Rows from block 2 of the image encoder of a small image captioner, named by matrix and row number. Rows with one number within an expert belong to one neuron, the router's apart. Each number is 500 + 40 x the weight over its row's rms, rounded and kept within 0 to 999. All counts start at 0. Numbers have three digits each.
Before each expert's rows are labels from the 100 images, of 14848, where the router gives the expert most weight on average: "colour at peak" is the nearest of a few named colours to the mean colour under the peak. Only what is clearly more common there than usual is listed. The data: photos with spoken descriptions (Open Images, Localized Narratives).
# router: slot weights (encoder.blocks.2.mlp.router.weight, 8x128, trained with AdamW), inputs 0-127
# gate: expert gate (encoder.blocks.2.mlp.gate, 4x128x128), inputs 0-127
# up: expert up (encoder.blocks.2.mlp.up, 4x128x128), inputs 0-127
# down: expert down (encoder.blocks.2.mlp.down, 4x128x128, transposed), outputs 0-127

# expert 0
colour at peak: cyan; blue
router.0:509460467485489512478505451503488477486464505528503442524458489557517491507464503486486526494512444514393505511496494507541518527459458506448481509565499450544508471539519501465451544525600497489487449504460485544428534519544540452621572466520477577566503582512566483498488523581497455567498493491520523493451471471530492509413566492560364536500552488474522545455523472468483492462525
router.1:514498474509492515505506522487538498542521475545489456490465519549475501482532528508519488461569496428418518514464458472515548454549533487474438533565532502495558491519578564458468535566512537517522421444421450486428543530583568431595558506535517546539494514507493450498509463500471478569521501515500485535450460575509438537538530504508421530453520434457486493477421421475488478511505
gate.19:487459475492566474485513560478500588464506472502472459521390555489474425536506538488535416482493518482509474491443501441528476505475579456472491469568505515466512544485497478431563522496544458527458466522496519554545540462472487509486454511460495470483551493446464458466539463673449535503460472426522516534448475518516511505456512526535481506494455512477506489400449499533557470475490
up.19:487530526523516520501516523585543485473445505516430524469537469535569562480495540477479444539479448577494514567508505512447531458497534503553569504573503559567467453492456531446498497487378453546534532464492491470479600545527425515499480512502505521525509463541470540522425481446525521531578563446490507478556507527473466461546550550432509450515518542458523500537469489533449473530535
down.19:458462514491432431450506492520477434564480476451468542449457525438526436534451523472552544519459473518514550529531483477581519453479481449459505528533504415547483516534526488461474470458552508432547541440452470440498509477426447451557538487482519489475558489528529457512505483579603474547454565559516434470522520494497535485551478543506527515563521515543518499483554513519504581499454
gate.20:532483424453561472521516491465444497478568499462495514531460549468468480515553490474453530508442460524527565440496519482449552501505527472520483459529583580537485603514447527515499539494475462539462474498469548507529461434478494528535609548510548569542486498471517496535487479462487569553466489543442461478479479529523536532430537497520465428600497465544486467512466507476452480510599
up.20:480449570443489445447475470434525498516493489466456525473598465539520458503461494496487493464552528557494451497543541525467519464434501464410590519436519516519448408423469552457572502498476487438519452522486464522542506542474455501536489539468482477456544462518517470488438471516558564502424587505460499510510497488492468466494428464534481468547525465545520543531510544500498511414539
down.20:464493567493513615514458464556517511590510561462539433459506525417528507495479426486469472484491530531498535512428505468527522497461491456550505503468536428499518512486483464493416466424564519510527481422431513509457595499480500538504454467477551463554532503509477557523532478494558498442462487464506513485409498440514445473496450469495556450477507569528456491486453514508539577519505
gate.21:504384466527480561461522519524429550465563493547530501503537510426506471451504489492499551439519413514533452477523559576493503549572503483527545502449400512491512512476524506484466516558496495538491481544534455472479532551432499490531517531519495474498536423525421461566418534501507491517499511504410536489506448560552484496544476529505533471495531485456482464418580524534436532483487
up.21:502526530517533426477467498451570496562459458488474503457456511608528482530520471518507446534499533428555519543502486361499500486464498484487551537495613564508506465482453530476571513462442485480512475482445546524531533473534461478481518544476461460527486537504532475507586509514492513474532529466536480467528536459398506492479522476490454558525428461513505498568412481462570473494515
down.21:444502507513469435518536483473452487479570468458420508487437497487521499504487508515429527464408520458549512538539404502395541497497482499482534469448514534510502575498516487509497516489541396531556534517512502531452508513459493522524498582482479495493577586520487518500496516546427565450444542590504452484462542507472556509486403453513531548492536534450529510500543510478505562487456
gate.22:492622538499549549522416460465509506509487526487575503470549487460530571510555518443495520469486554546511565542448508480427561509516492555494513496547468497553572540514523538430526534511507541474402532545507519499464474448527547564470537459529529454492454481481452473550475569543459532523535458527452487484524436537454468495505503502612488544523486510454517522441446489504513544501544
up.22:443568480488559534525426489448484553484496568485566497473512523414538565569585502466488500455515525507467561521473506490452510512536481528470495551532522459543544567513563517460502575524483510517380518508529459537480498456595505563496499469543490423523445438474471502557485538522429525489525469529460514471536425498432479510496514509565518528547484473485507541443482457478541523506532
down.22:483485473568467468486496492525486489508533483540531499427542523388556531466470544481548474504497527547522489529537462512500446512426542547449474535455451478558513492407523615513560555529495503465587457571504460569457501506470526453548518514460484557544543484412444499487490504473504453497480448579515495523512488541466493439478514407485532479470429511481500463480489478503560469498545
gate.23:465527490543475488550514537477607523513503502543501499482477487426486403513425499552448516418477451461549468459515447543548491600516466548497469473527550521529524472523437564452589440524502463523561454517506503444487496462522489516525437487567504478521467469541532516499462548502483590486510535432527495475528503488438443472486446524473516470532432447477539469510472536468511411500523
up.23:511501463506501441516435589517576508572514468499502431477444483553590563544487481514493561471580466448494465415533555442481507466497571540470490524528493505508548427561502453490489502504551499516547502489481476434476503530545468375532504484494507486513463477470480484481478550480502578463579461547536519514464490581522488532513521451459481454532502490474507564567489464462483453527474
down.23:521554570559498573508543495542521558507531532560444529484470486575474530535501528481484484553415570498483518560477542552492440563412496493550489531465495508468529518559516483453524499416569439545454392497468535486550497566479553514513464533493525516478493489523479555543493460536486479492460423466449533547529432509465477507462512532438568490532507512473470451440532516490536495532549
gate.24:459460518533488514505558492428466531517490536475490443451534552541506436449496437539622526460556506476465490472511539440500590482508520476485527493517495518524558502572519508479582411516465510565503475497523466490517537489494451526437491472510464537521459560494496445571449511530498497469508608517581539520503477591462469494513515434441540498465508546553459512470534504528541534451456
up.24:525410454514529393514512473545545459510493492568562515448458465497555552524485537506449494446576507584519473584481485536534483499518478478417508526386526443474491490449554539536502474470452534538483521516514486515466482514533575527478512516541480535489423496451506523542530491478564468526512463477424482524550513527510480477505419572599516454449500520481490514540491497492534537452481
down.24:486517430487510449463517554481460504535479559516603514526529535560484482458489471528565526473441531460503512513505497519516540460450528530482502526632530478515460547464468488517543510493453457485496460520490516420448540546528436436436439471569501507499599430520423504497500450481540547527510522473482582496495482520515468469484569553560488515464524409499460492533454477523464465507452
gate.25:456463529474463496499437449540475497503508489495545465525511593649561436532496536528416499553506479546505481551506430447524580381442510509455517501512551467491481511508524477537506552527484522497467482521559538462532452513451428518445461442481457516527482554534514493479460491466506486501532494436485485525475524490498493466410471460442468482511532444538468473540514429533507564485495
up.25:500456545453480554531451450553444516489482501460573503468429545644512414494501532449495515509509453510437489550538440464528506422487502486453542493550467495470472453482517486511521572520528550550474496520551540547543496464477493501473468453520505535536460544492506521494452500500594479518530521457494482508430529426544464490477503514490493495525560421489519408563519509501515603469486
down.25:474632510500474440516511489555451471576487477445490545469518495408551521486472475521478499527463523572535544468539486500527551415511469514560587408458496479486480466482456471501493490487480406502487520550521519455499545515505556530547524469553526460576493454573473504479427530543478552493567505486413443524519518502479484507459517499552536521482474493544432557509486499545493480454492
gate.26:524465480448518502492431491492513522501435556500474445561460483552495502500523557535524475493549499438567462540513509484577527436419532474509508481470486495504500469463507455581550519441524511435506505494531559517491420518464489496508482531489464441544536503417468440463490520445426523536555461500498510501455484406520482537573399526497504462509551541454512587521557535518465533428450
up.26:493462514567522545520448485513490505517546577513449458561487487516476537516515522572500428475546501442543456552555528498562569462443438525496508526468490530507507485459528474532533502463533507471560500508524532488476526535583523567531446532478498457556483502506416417485551548478448477571508391505452515522447488453502448501474407558499484454421500535452515477534524507477463496452441
down.26:533527547580520519584469605454480446463551445554509467516502504527542552564548468549498524447502484546534558565464443470475528524516490499470546470448539496487484483513490436486577464489494511482528433546490447526540557493448517486498576522506518537522564502457493395474513482508494493542577635471510519492522534441527524530466496584483464540527516508519514469492510470480517544504533
gate.27:464549547438509561420502496548456480462545460403473499510470502430529537457510475462488438507522524547493478525518542523458478482503553512548576549440488552483489501512541450590503532465505539454511475493465539450502575506529473489489515479498486440506438484488475514535424474561486555508510486513445476540478511599438467506580540425592509443443518499503512506547492526471459468421491
up.27:525551551500476515404525460442472491600518508476534480506549514432556429546518465556532538560493547479507467511535525486582507508548501500496492472460573475536486450503483504543499490513478534487478478495479489423527519445500467574516482493496522509483486455405575421505530401497446469535429526515545455508478483452475546509482479466521531535472450439481578482551536511473530491407450
down.27:478505572543508517547468550478455479516498547499502499521499496505484524501417516431494456573460544457557478503529542440474420446525491416503504528471497411493511463457495478534522475537535533565563441548500514463566448533488471535506561547447519501506540470463502483441454476434442505452505456483478487576560539488523551533417512490495569586546503418474498503564528485503457550513472
gate.28:527477540533521474513533515464523393445484504504488526507479416495420471447481636498491574525486492434505476501473485468534469555444461472522420553495494450581548495523551554516488524477467514536484484618508495492480491476522541495509510474537462438514510477585526477515453547493477528572437465486530485508459507518528511526508560509583505476476492501471431471526542480548469459576536
up.28:499468525471464497524522502469584475502469450540563496524472547481476412561518500537545548521519519503594529541492454611498468537486497523510534526439480488445527490485521562521515596497487499479511469458504465486577576511455479449418579512489461481519496555549482459553525484500533495479485545503490489456406517469514456504468463459535555489453559452436430465427495504552515557521484
down.28:497548460535597495497522577507569566465592489495517499559465522580482489495512534434492553508480528531437506486573517449495511518415456467506510519575475554496395534480495430420501448471503467501472488501520539476476502481495509483490515535587510525479484485584475488440498447427543526533506480469516477541573532511515445512419520478522493459491453486565452478500540557484530518454504
gate.29:533452501521491529490499560562483507541512508484483556493430466434560517476516472454458547496581467477493533495428483540453546473516554543534488462510576518528564489502506458444474557545544409471493508521439486510550468536458479492446447456528599487515435469526507583479439511531462532454453422532490510441492572461547427507494526521463538555514457526419487534490511516499531536464503
up.29:459489566535481484504524425459506538513498508371443428496546481482523520461437514532466426517505555554550449485538473495553511569522457481538540530454454496501492435442457506459470535503439538502525556555517477443513560501524481514417519485545495527575513500508424454518453509572528513532454549513514484510537449511476526495515583547549520524557453513569545478443565490497476494500508
down.29:553443514505596517521496446515458501540438490534563520474529531594504508495480519515523544454510534521516471531524513486465520500469549485509564459474490474509448467511476399495583475488464478536494516499535515549513494467512541440512528439500541461471492448521480428549522516552489558509462511503447405595456494509512546549505501428505486569379533470496468398456457474504509530455498

# expert 2
colour at peak: grey
router.4:514513520530541490447523535501471530428472512522603468471496396420463431527581560474509506527547469468492488588602534512533494503495486527471474500512520456467466468567499549446484456523539507478513466487435497475476541494462574522502469482562481502540494574536515513530502519489444511497545434433469526444472522505430536483549531547585488486471480489475501416462522550499423482527487
router.5:483444532504523547456503445529529571501490541494607466498521438437450464461559509462561493548499443502520582561450557525574559486419498550478516467495485541498424546547476483472536499481477544500486520551454490528524521577437510519482489525506511518545485521481477525508492526529452472506487508460479538459474573468449545439541560529514453512426471507447559465463484550592454495535464
gate.19:529505511574549543560513462447525494441453496612539527476545468500466453521501520490454510497491584478522473477516509503491472519541512547509463558501472519512567529531517524521513435526478495490491481539512522502515481592549548415528563458512477461452508463480522466534526617525483407529450525529495450542485442579495590513471480481463550424489450487483514499463599518486499534514447
up.19:420444545454473522469513494457601476493521555439377485441512444551510550472489426505508506490531474485531482472426472504503443556454486517506541447407446494514497477476498508529447473495534500472498538505494507438444477527548556538444448528520518558512443512542523459469605483526547522547478540477595514493563507558505472496513525517534486508505465552462535544541525487525449462513516
down.19:410586545481537537529502470546519489507554509528533479545555512540455460461541561547444497548505511454440463526560510481505486555447517536485493563493447454484496452477507521523521478516485593485494550500442499472462551426522499505494442511414554441510474539491459574477532450521498498499564585503446519424549536491510489491537549568474525532453471533472502432432464556451532526524497
gate.20:567496494468532524540487501484439438471457570470518515531585523468505567578439464517455508489535499507482478571426517435513545489532478431471509458521474454548480502520477439508522508448543479473513498490454518544526479426493496562492476467544485490462466472480448508557501597511473530489484519603556553533403527548522525500441454545516446541554499546504444436504562528531510467464506
up.20:465519489565502490529518470519493463499475477535461520504478512458514441428525561534489392464531452490501430544526527498516486492512580532514521515454554527482496480471510479526508504510553531471503468560457477455489600451480481425529513519553474486518526424499491557494568345514533523464482446472416531392467459476503468498504522532490571468499494477550573467527553482516473509505459
down.20:521470424557484547491552479494476549532620493446519557499450450553509426482504496533536478495491531548478461637508470495441451458473513503525469479562497528449474554477529434560521439513522485483545525476507584504480517503471522503491453488512515504497458503490547526626572531482534503512540536489480500497518516527568472490488459426528492502518561468536504451435476475522558426480515
gate.21:451477545446575470554496481523558404495565441500506455476500476462524487496557582496531590473485509497475504494469481557486533601544492534524517553493541535519532552498589532391483554435502565476500508472514418504506529492523481536556467451472527465507556528515483481499443538519489506502505525490453563480531491458511505435536532528462541539482476475415558509559490529462466565506466
up.21:465503471473531391518576496425525459564515520473540497438478444501562445479547567470546506518541560546496409399474551524531509486542546595487561503520507506437518468480541515454443456527533535556429472468553470539499540493483463504550479475524479501511516553506546502457537508499461535464519507471494449462522560503526495520515525524477505480527475507390505481477530583470524446464477
down.21:475511555544488486475408443548470471558541462434481536496511484526512540533508468518518500519529535405502535600473562472552499509482562491545458497469499478464475448509568485447505466524454533441512516470542503479554586427499566504532509500490546428501517536524452482468544475526479512534504462530426491503436440438467519489506549460482512571544509533520482395499606542497536496513523
gate.22:470520499457517475504532506458475511547471481546459518525458434438495514506472531632522528482511509453473554511521476456457503505497564515536572461553395481463412511509532480495496492412482509532489422501467427493470513504468439481466539467495459512544443456536509415537499408499569488472467545514521523531473422447492493547587532511472542454547563514529486497540497523506557468498521
up.22:511502507499491476466515462441541500476529543450504456473485502487517514478485487440535473493518485477493440433514510544494459498451435428447418493466510491429606481476454465573507483541514567479589553450533531470524477529459501547560464535500490502435549509441542543445483589440513560527551464496454517471491509539560553491547493489567475529559506475498521500497464493437439522610499
down.22:529522513488516528535482483503520528522526534466541487472510453458459516526455488542497540454531527458520549440515485557531537478462583486485505478541480505539449521546498577441484422544476454520407497532471534509447521545453494459428520441557456466432424487538496462527417515509531512475432501527544476547478559470533566485526521419526498431490578543532444563567509576559506508494494
gate.23:528506514427587567535500512480451508405548482540465421483426463567521533574493495480552569453571519573501481495492503505531455515503464513496490525461433523496480502557464533484479456484475547553430477509526520466503550472532559493528479566408541526491537483494547439487506540518411500523540493544546489476538482417505492521478471517516550454598478490440501457509571515516500528490482
up.23:418463492539421557509487515505457530498418535433522527510588493504497516415496494487470462546510526508503531514504453465487560517492533463444549496454491497455432509475469462474536550493487460478531482468479470456469440514523488524490532470512505573493432536548500464505504507518527543505471584520500423539459489497547624573506474426453471528454481603510553534538532444486469535471435
down.23:484472569465492512531426490532520456516540505467503430536450515532459521466552488484479474437459446564522521471450440499552516492457503458575433496503486500507471508475436535492495522377495566523498529498484543464423542515504495475474512581505412555501544536513499494413505472501541519531489543539430565503487538521624529472513570471474515471433523502536495489452490544475432502531484
gate.24:463456502477490537481387453484505505484482500378512540460536553487523516501507461553512487557478537553537464478527526460498501505484498535458513518443420548538442514481453499496471498465514516455508465436506516477506503503443443541452458515502453524423473524474554510501511385403534496525486515504535544506542502513474530547441482507450512550585556445491461423538497519577454533538568
up.24:488509522480558571504477478423524489548478514515513509570526487539449493578496457391496529479506535562536494520534583468551522505503535529504506561494530471566501534472530541462465492487547461529555442520449516528565536486524518500556469480539472572503440512526549443462532498479484422515595453490504497514522466537576466456478384533553450472428471531542479508539571487491517501527497
down.24:538463448529423524477490574462527572535543494563503465472513453571494489502489522540489554523432461501423506462432498414504500478517544503555502424480541519500475540499505496475494531523504546530496536504449487472560515466541441504469509593395501454483530485518474468552440500443464510582446488475546478552502467416557555518583466505513528489436493510492466519492439540555510463525520
gate.25:521507475551427499498508513468588528486537447475475561604556483459463448487461468480461448542536471503596447542426451561479559558489557502507479542506543572535546520518496459492451513482509494472564504527525493516518475469525485507460506520550470402497544491474527527517550478527482512474468474444501519502501499514465511480555551497553578434519468453532491545419418433443502531462463
up.25:511499468558588517496485499549451508517597456531536496534440447512489573536511484585523474452535542556537467504391487626467478461570477423482485480510484488443550469436479517519505515476502477514512439487524482516455509559495574522500456545544470378536518529524433482476531546508432514467514567462509502506492471538507454487497498488540476522502488556484444498536528483506517513543469
down.25:473490528519520542549447514477497471591526544443490453508491445534464539532592488533479519458540508529532550461540477465482543521515513591491529470497508451525524407481506532417464454558508593461490559503530460457571487518461549563554477553472509425544535537536545473512495492541468468512502508428510446561607516545486528512488532488534528546483474551542506513532487560506472439500464
gate.26:536492520419504518483513504536417425493623564547478534568433535484453538432504489523463541530548495485412493531459521498550499535414517478498486545530563558500499567503440532493527532506495593452522498491534528500461526471517527415561482463482460516427488529539487515556475453489531553520516456515473552464479484546539530520462494548486451490535466455457513453556477488518503548497556
up.26:552500486584509443498577549551497514481483437441429459541483543561547560540493459514487415472545519501490492454511563505500527489542503495452373496468508462488500483532526529485534522552561521515500558488503540476482485529508478526491472490471553442525521474538485463453606466488467501434506462599450550554533507487479446514482482441555478480518556558567513513563514516503426492466486
down.26:494495490464501394482448408505450512607504418539520556525504494468507492500529485488478539545563569502501476447462439516525501454471411459497500491461487510500463402483516551576521492455487457464516503487510487487497456445512425504492501502500486461507489491499521531464486596507473471486448496502462506482459531555520544495449454477559505501459419546434572546449508463442599503513478
gate.27:505570469570519521535462506539517457470466441496454473506546517507535504545454489471432573480564437492469542567520530501496473449519599551487493476517556501505526433508504486511550470470518429507444561525556510488555472486508478376475471464463474375511506459506524454537541501541524556497465523461511580493576503526490414507520449439475463543528544508487497487494497493527496531445481
up.27:530538501540534466552485507489563472436448471485517519489558496455519540512517476448401591474538445503480502614523545503527520422520549565507465459497573526481502520559523540526480466427492472467491553505496511497502471560468560486508494479515488438453493522514527463453553527538502548554438532525501497448529499504507407492509449380490486510427506416519492519519486542563484508553492
down.27:439464526452524556594446436470524531472539496571463497498494444505526485501455485469532487499485447537467512423535440521453577554532459517463488516532489542523486476503490486431481482517512465456513492491514432466500359504524459446481480534484546431505490436454551535521481471413510446439551477524511457467610476514535434519486508518506501484523485435495464456461463539484496482566474
gate.28:469479510502537533494470516481508572448549459594473569510470508473492446488539504512544484473473563531455439482464491451553513524463449495495479472555470496555519516512496530441454562493547515501508546515475407479463447546490514556495476541631460460484510411428498487453484511474409449554568471478538528520519516526456539534470465558559458452510538527558485483513464509558468530496449
up.28:594550557463487530517439459508493517478483546504535438494545458487439466531491431487519553472499536528482551487465506542466506473575424512433548538478532470497443601565494511547523534424535505485543476502458493524527409500518602462501519497591553556522460451492474394488520455527528478490466466551461493497533460507488583524434480489506473518489527485512456501482504499540472510461459
down.28:430544512549468507524459479519537544482439436499517500510542517520538450489465468520446487564496487563454467531494496499515519510489540486521516510427527510472554600505443553531576444485520502503542500463515510427494494515472519503530517437505489483552475492524497479468469419479436431432489441444524545499499423461457482539520480515411459478515571444529511542519383507449602506455480
gate.29:518497472503500527501448454510474526476484535567459425475421525410502518544505474552497451544487498487522518588471467466460516414480464543476450527478516492533520546557522506465535506564468570515568529554526484412553460500512543535507452514565528522465493416525465470417534521445522444525449404504534502495517517535502527558516592457510494531528499546456434513472460522549521465520472
up.29:509506518538495466510484543513524507575501545488469569509566526556512484495520470470487486476459465527534451450494520553619462547541521438495549490467524481524486477430479506529474473478484483495452531434433463557496579543426418465491518466413453455548550556475535536504469505535510519475482519482443498573445504564480465448472403467506490433499490433482489519460527438448442479477482
down.29:536491581515559502454506531513489490463498516476431526536501530519441474473475483452497602520500501543525495495565490453430516413480470470567522421536543461496519493550531499477518527523524512591453457497440494456553566455475512419529559423474510520498538557502457437485536527550543549513474548458450471478548453539587559509474544512474512511519481507507497515546460531473520531479397

# expert 1
colour at peak: black
router.2:476519468505486507536472452560526553458523518468446484448520487463497552439523479541388487541512501502531486392468432524489580461489502543449491465512530578490408562496492514481453480474474494475503481485465492491496492432490505472500455510478500529506540475478575466484552554587532534511489503470566467547465506533443480556511612525419511465537486472516511527510484551565492480522606
router.3:579499528464469562510454509491481446495541478464481488541550487418465553524511516507429538544446529476498532517507513548515464503523472534495535478457464465500502496465479465525519475501512428559494530527537544435553484544419429527538521481487501589607512487457442460523428600484502411462480483392599501503524512522493506525480474535470550428454505475471487505513474546481557500499512
gate.19:610538485504480450516501441433496511427508499556519549535455438528430460498506517507510502548523452514547434464500554468534452469523535532478514525525519529421432456521458510525480436518511524521544567552463520478493437456465464511543525495507491499471511457501517518525417472513547497470539551485570521534465503548476543535522569570455490515566570499467408479487477547448545522590467
up.19:498433453544509532489391509548535474522516442464512503475500536553466516535472507570460533548505458496481497561494418438539463443506462530537548488469482453527508448525489533466546536474461442482485477514482417473516503578507573562508509500535495549455495506504503496450475567456497591503454442492438434453560506489470559492481502498560496450516546459483549459504481437536415509458571
down.19:473528498471471516501466515536499443535543537478517468489565487477488520525532497496488501468542542487489537541449466545516502489522396523541567447509458562513507506491522445410488542506418479515456461458417554557485519397477528533487517552485508527462540516486485496467513445501477523380472494518456534505541491522459572514513468560529529623432467430509430458517527554519459498506547
gate.20:478519534587577475478408450484530498432489551499454482504493432515471537487526532440525455523518468437497514492502478437489532420442516428543540500578476559430499525442536499494561519555501467481568455527484494503460523552538481463500458450474459448466484468551551550565479546468494480469545442500537452504475416542480460512521502471522539573524538484479488468505460508517582510444455
up.20:437508530473535505482471491461483470488543514519531506463437451540511497522457557349543566433475565487498489460547426482465545481517524475484483467480518500469502438517532522464520515443480510500591449546494516560497525502505549553506531530542475546487500417512517475563448504543528545523582499565448478484555472478431473513498433516477477475606482525472495519460479485476439422505534
down.20:507530447522504491500504565482506538533531490588456522438544452513471515527557517501512508490436522413529449454486462498518557549474570485517495503533496582519561550490426419531529448479523491477564584472471534501534509463476421469443465473504506511516448567427518499469613481452512524498549486516481489495534513554520422564502496504546506493568573519507424466545474486493492462532533
gate.21:467431441507557567506502483510560495477462550486532448475485464479479443467481558553502501492528494443531433465538482486446433574469567571452590583514525498511550480488494493443593562516512459468503536498479449518487463427503548544526494434494526495486571449499481522469512554450527524470529514560478535511542477528453487482542494499505487498572436478559523447449496499529469472583558
up.21:489477468432603541537487541534516445412457515543522487511538428504455434465452530477466486424561493433517373406567452501502393527477528538520552579493540505473494546485494474477564484474496505518526531551509432517505394449508456504512518509484508489487518534533495477521491534489502524491516531531476476560486453506506525492521548464497480518493521437536475414463485528516516535516511
down.21:569516489443559540379459499517515464435476535455518524538511510475415536508483477455565495414435532464505413442519512524524563500552450503506516536521502495491594481457507526448516498516541588549491491580493500485494503487470522556437462485461493532467530495488473563524488470473466512491545593483516423499529470477405521579478502479486536532528496490527497483541539440457518470517524
gate.22:562558447508537437473519486455475501480412532534572482573500516516481513534463529541446495511410476539392471503543494523476453581503477467517506556530609459551528538478564551498525458540490496484476496490559527430590530444518535463453440562548520519531510517532527557518457539483465503466468541453464511512474573521491487497512500460505499508432566459475538526491457542483455516497500
up.22:499405466539505495495498534456517547526472530532501406518534518474488530566531424532500525510502550527448492514473461547556561550394511554515497486536515558547518584561442478492481561546558456509503569527495468541456554514530479531456479464427487478453505492472496507506555524487589482494505523490518441482499470455485550449496473481499473471607463521518490418579532450467505489550483
down.22:538531413560485501496598448507501500522507527432538529482490505481504489528490564470518463583462535505477586525538512496473558509558480496539531484583562548529584490483493466538487496480526516500480526468481547553440527496525449421450483578507531493457523473533428529507520538448461441514419453494516549512600540533461500493572485529495463458557532522494509577504554529485510473437505
gate.23:500437492523461561486560511457526483527516551545559466472427478472520431518414549439452493551464450486494458511495533394480481532444465530421489543503538430473508469481468453441505546469466459433542571498525507468521448461515458473510513550443525477419529510489455505472544508491470453511543527535456577486492522466570517533531437496501471543465493551534582497460495487439496496500565
up.23:553531458526497535491477464517567558559434532455457476457460545544560507496543557491529464493494513524454463514535558443558439511494502468499491536564523480460501455477461453497558506621465481427495530417493473519430493440461440538524520492473496468499520472516537537535525565448522484516547577528534525514512534483506517437531555522443431476486565470568508500535452539535565550542499
down.23:538493530498474513503474580553474457537508534548524539519591497423497467485561521526458529496407462572472479479437442473494466517539508534523467480587515482495481557414439503493455481543532548443506544539506457508496517551533490549499484522584521573467516454547536512502529548483580442520478493472444503522436520543521473548491464431517520476559542534494499561522554523494534443552563
gate.24:541517525600479488509552505494444480467566543501500498467471549503498474416535512488544597508458510540453489481454458499507470441473526543484475496461494479543504474550529580501478514447525492489505537508497509491475443401517583559561519503479457464458502561495485440459512462476546567508500540549503409481379474509465484529508515512497493466486482536455459408571543425483506517479551
up.24:501530541626459553458542476508461510479548557510489515503506577529518504413555480507540577448427491541489509483506458490508490416476517584464430512472511485572528450559510528489498508468513517509505525506512495514486460408516548554586463515428484502478498569521521476420539467473565500539482514513488408475418492546468519534516453476486476502491487540475496521555484444484504544531556
down.24:511490585455476411519537510554452515533501551517519525359542447503552509501486467465485572511618525460546500449483522450452557516507496546534458477520478493508526496521496438492509486476489515515472493516527390526477556503501561492498499511575516506507526470507550566546513453539518491462436461446463535468429560528479476497456553474578486455433482452530533502469497525539527510497549
gate.25:525467455490510451433551527479540517512576539464435546491510562488491437482571550495472460461495463554444541475509520466496457501493516510545554543543510512434522547491505546569444446508484440498479480524528480488435568505478452480549485468518444509504524465551432508459520532494516491440529541436522525511544503512526492466517583562433487463607463501543569520572513482431515561526432
up.25:420421528548514491501495549500526509492525469564467473528467465456506550483396465521514470582549447443528484481466569508469513474554506472503508441485476487518441501514453437472459527532465510493613476569515487536487479522585538474528558547495548513593452510539579528531525497493529405482478468528472451461546484491463510506514447473509549467470586433476504488503486529461448502483479
down.25:468491472532469542543463451498473415483482481505530506484487486567558532491511457593517518454488507566473520423517496538484411513482508527531515554439488487487600449450554448491495508468503561477487493466464460467531475520429571560486458395513444471541457473494470467490535554513498553476474454510535520583557440465478499540542472466542522541514503515452464543490548501481388515522517
gate.26:540521493483486522528480532540495503530525481502546513582495452436446523499542503548586495553550460453486498513582504455442520554453523463477489527625467512527556508438543472487468496447546534515497435495436454519519542434505506500422481527531445526547480526494431475502460473441482497572480471485455513510519571479472525490534520558528538451469435546568447517564488585529519528457506
up.26:499398481476582500494547495522528427552495484556521513463535545478537471504548436448405491462493539530583493535515399542537509445564460528496490474515452476430552490496486484493435531486502482474512487477526449522470464485417543509519503577543496486504498539525504523489529462481558540497530449466541509517508520633549580509477480462526524558438538494499557515483512546465520517456460
down.26:477419491491510477479530491485470527521493515471480577497464450475487529528532536470480502534512464519489585432548475459469578496487527528459514491548530530549423490493487556484501445466553536505453464477400577474505514495512501581527600485444495498522518537511507518558444521477459510494493528418433531567491489523516493522563477474522476512481496478595490468596529557524525426418432
gate.27:543515485531509490488537530555492473398480500496529504537461483438576449549501567429496494527451498436568500552479553496533505495502563494447520482476415501457517534451498505471537509575512502489487500566412521489453637481504472584498464520455491466451462477449551479474507513527480545527483491472468504419533528514489509516444508482484464517517391539500559500539461494511576461529520
up.27:546444499455539464515477513539541467510571485454454445519524525550533528493470570471450546480621562460601484466480597488480490476520542491572499547581457441444523532491559522530431469529477491555501483518497477495495498544469552532494496526483453441470521462532531488473444479477487550493526475506581504548517472503485448456498577479491462451458503493508542487446563455548477447494444
down.27:572597507496538460564455562526552426521574508529515505548492527495452531471539495480441482553514502496421527466458518553541498491512478480426485506452478439455539473537484577520615498510516464533486487505428575538515464519578455403448545463507549500511489522444487519540533486488471498476439492469494513489574433494487460510505532468493474485565423543487474541460549515524513501476512
gate.28:499463462474537520577466517521479508437467529470541469438493487502476554495576432463490509535513512511485428563633503466434474436444526497483553561553541472562534489502505375475429499528502480527560582542485475465504515469564514489482491515512568429503472535515508462459463510514536533505461496452430482493523486483488418491521427482510564572507513490468463523524506508469508461488509
up.28:495509561476468432517424504525475456564456478561457451457557546534501562466466518485482350482511509528504457438409453457440533524483470510502448541570494548434588507558537509562530514538507464474508456516534492510527521490586476552542531488510448514523486558554486521464496535469541464507521501475463489534541524487512537532489439443537472472496476484543573488518478442476513546530493
down.28:518446514474561445570540485508524472485484533484513441565438509508500531475453474585519530470442540520467566524440453472484485445494514473480515441514576521513466429500431449452497505493592494528535478547481550524502520516497545502536444496490559557408530420476555484525513522475510530519512554538457504525444559542530525547515497519499512519486594539476535520530506437564431581548494
gate.29:461493460498532532489498542490509485498507560484521554475567480494485445494505528473521502511485536513495447472494500482562483515497425492423516483482406577553517513424518525520493543509469541443495510584456551430477456501427549533469513563611520462439475433450462456442485500512458574554516543432466501537557486518528570456516501549542457517408533515502497515571487530532541505473528
up.29:522556482504519496494528492450532513521480552496472504471477533520413516490483460503539458503493502486540471495487509546533532479500446460543436515558507507492513511500544475472500457491448534544475478615544483569563627515567488497485478430373442430505496504519504496498505555489511480475431537531509466411468496577450456486470422484467521468514483457475488454473406445534439475515510
down.29:543432467478486500569504485530461536494478470399549490462532468493453464517567523570454534447534452470453467452522500522512501495417475466483472548386475466390516529476565534513463537522498545454512436511493483538506515519492547451482451489496478513525543524413515468459531519452515482418456534518504497538470475436469501395458457515527464480548519475523477469503493532579439514495540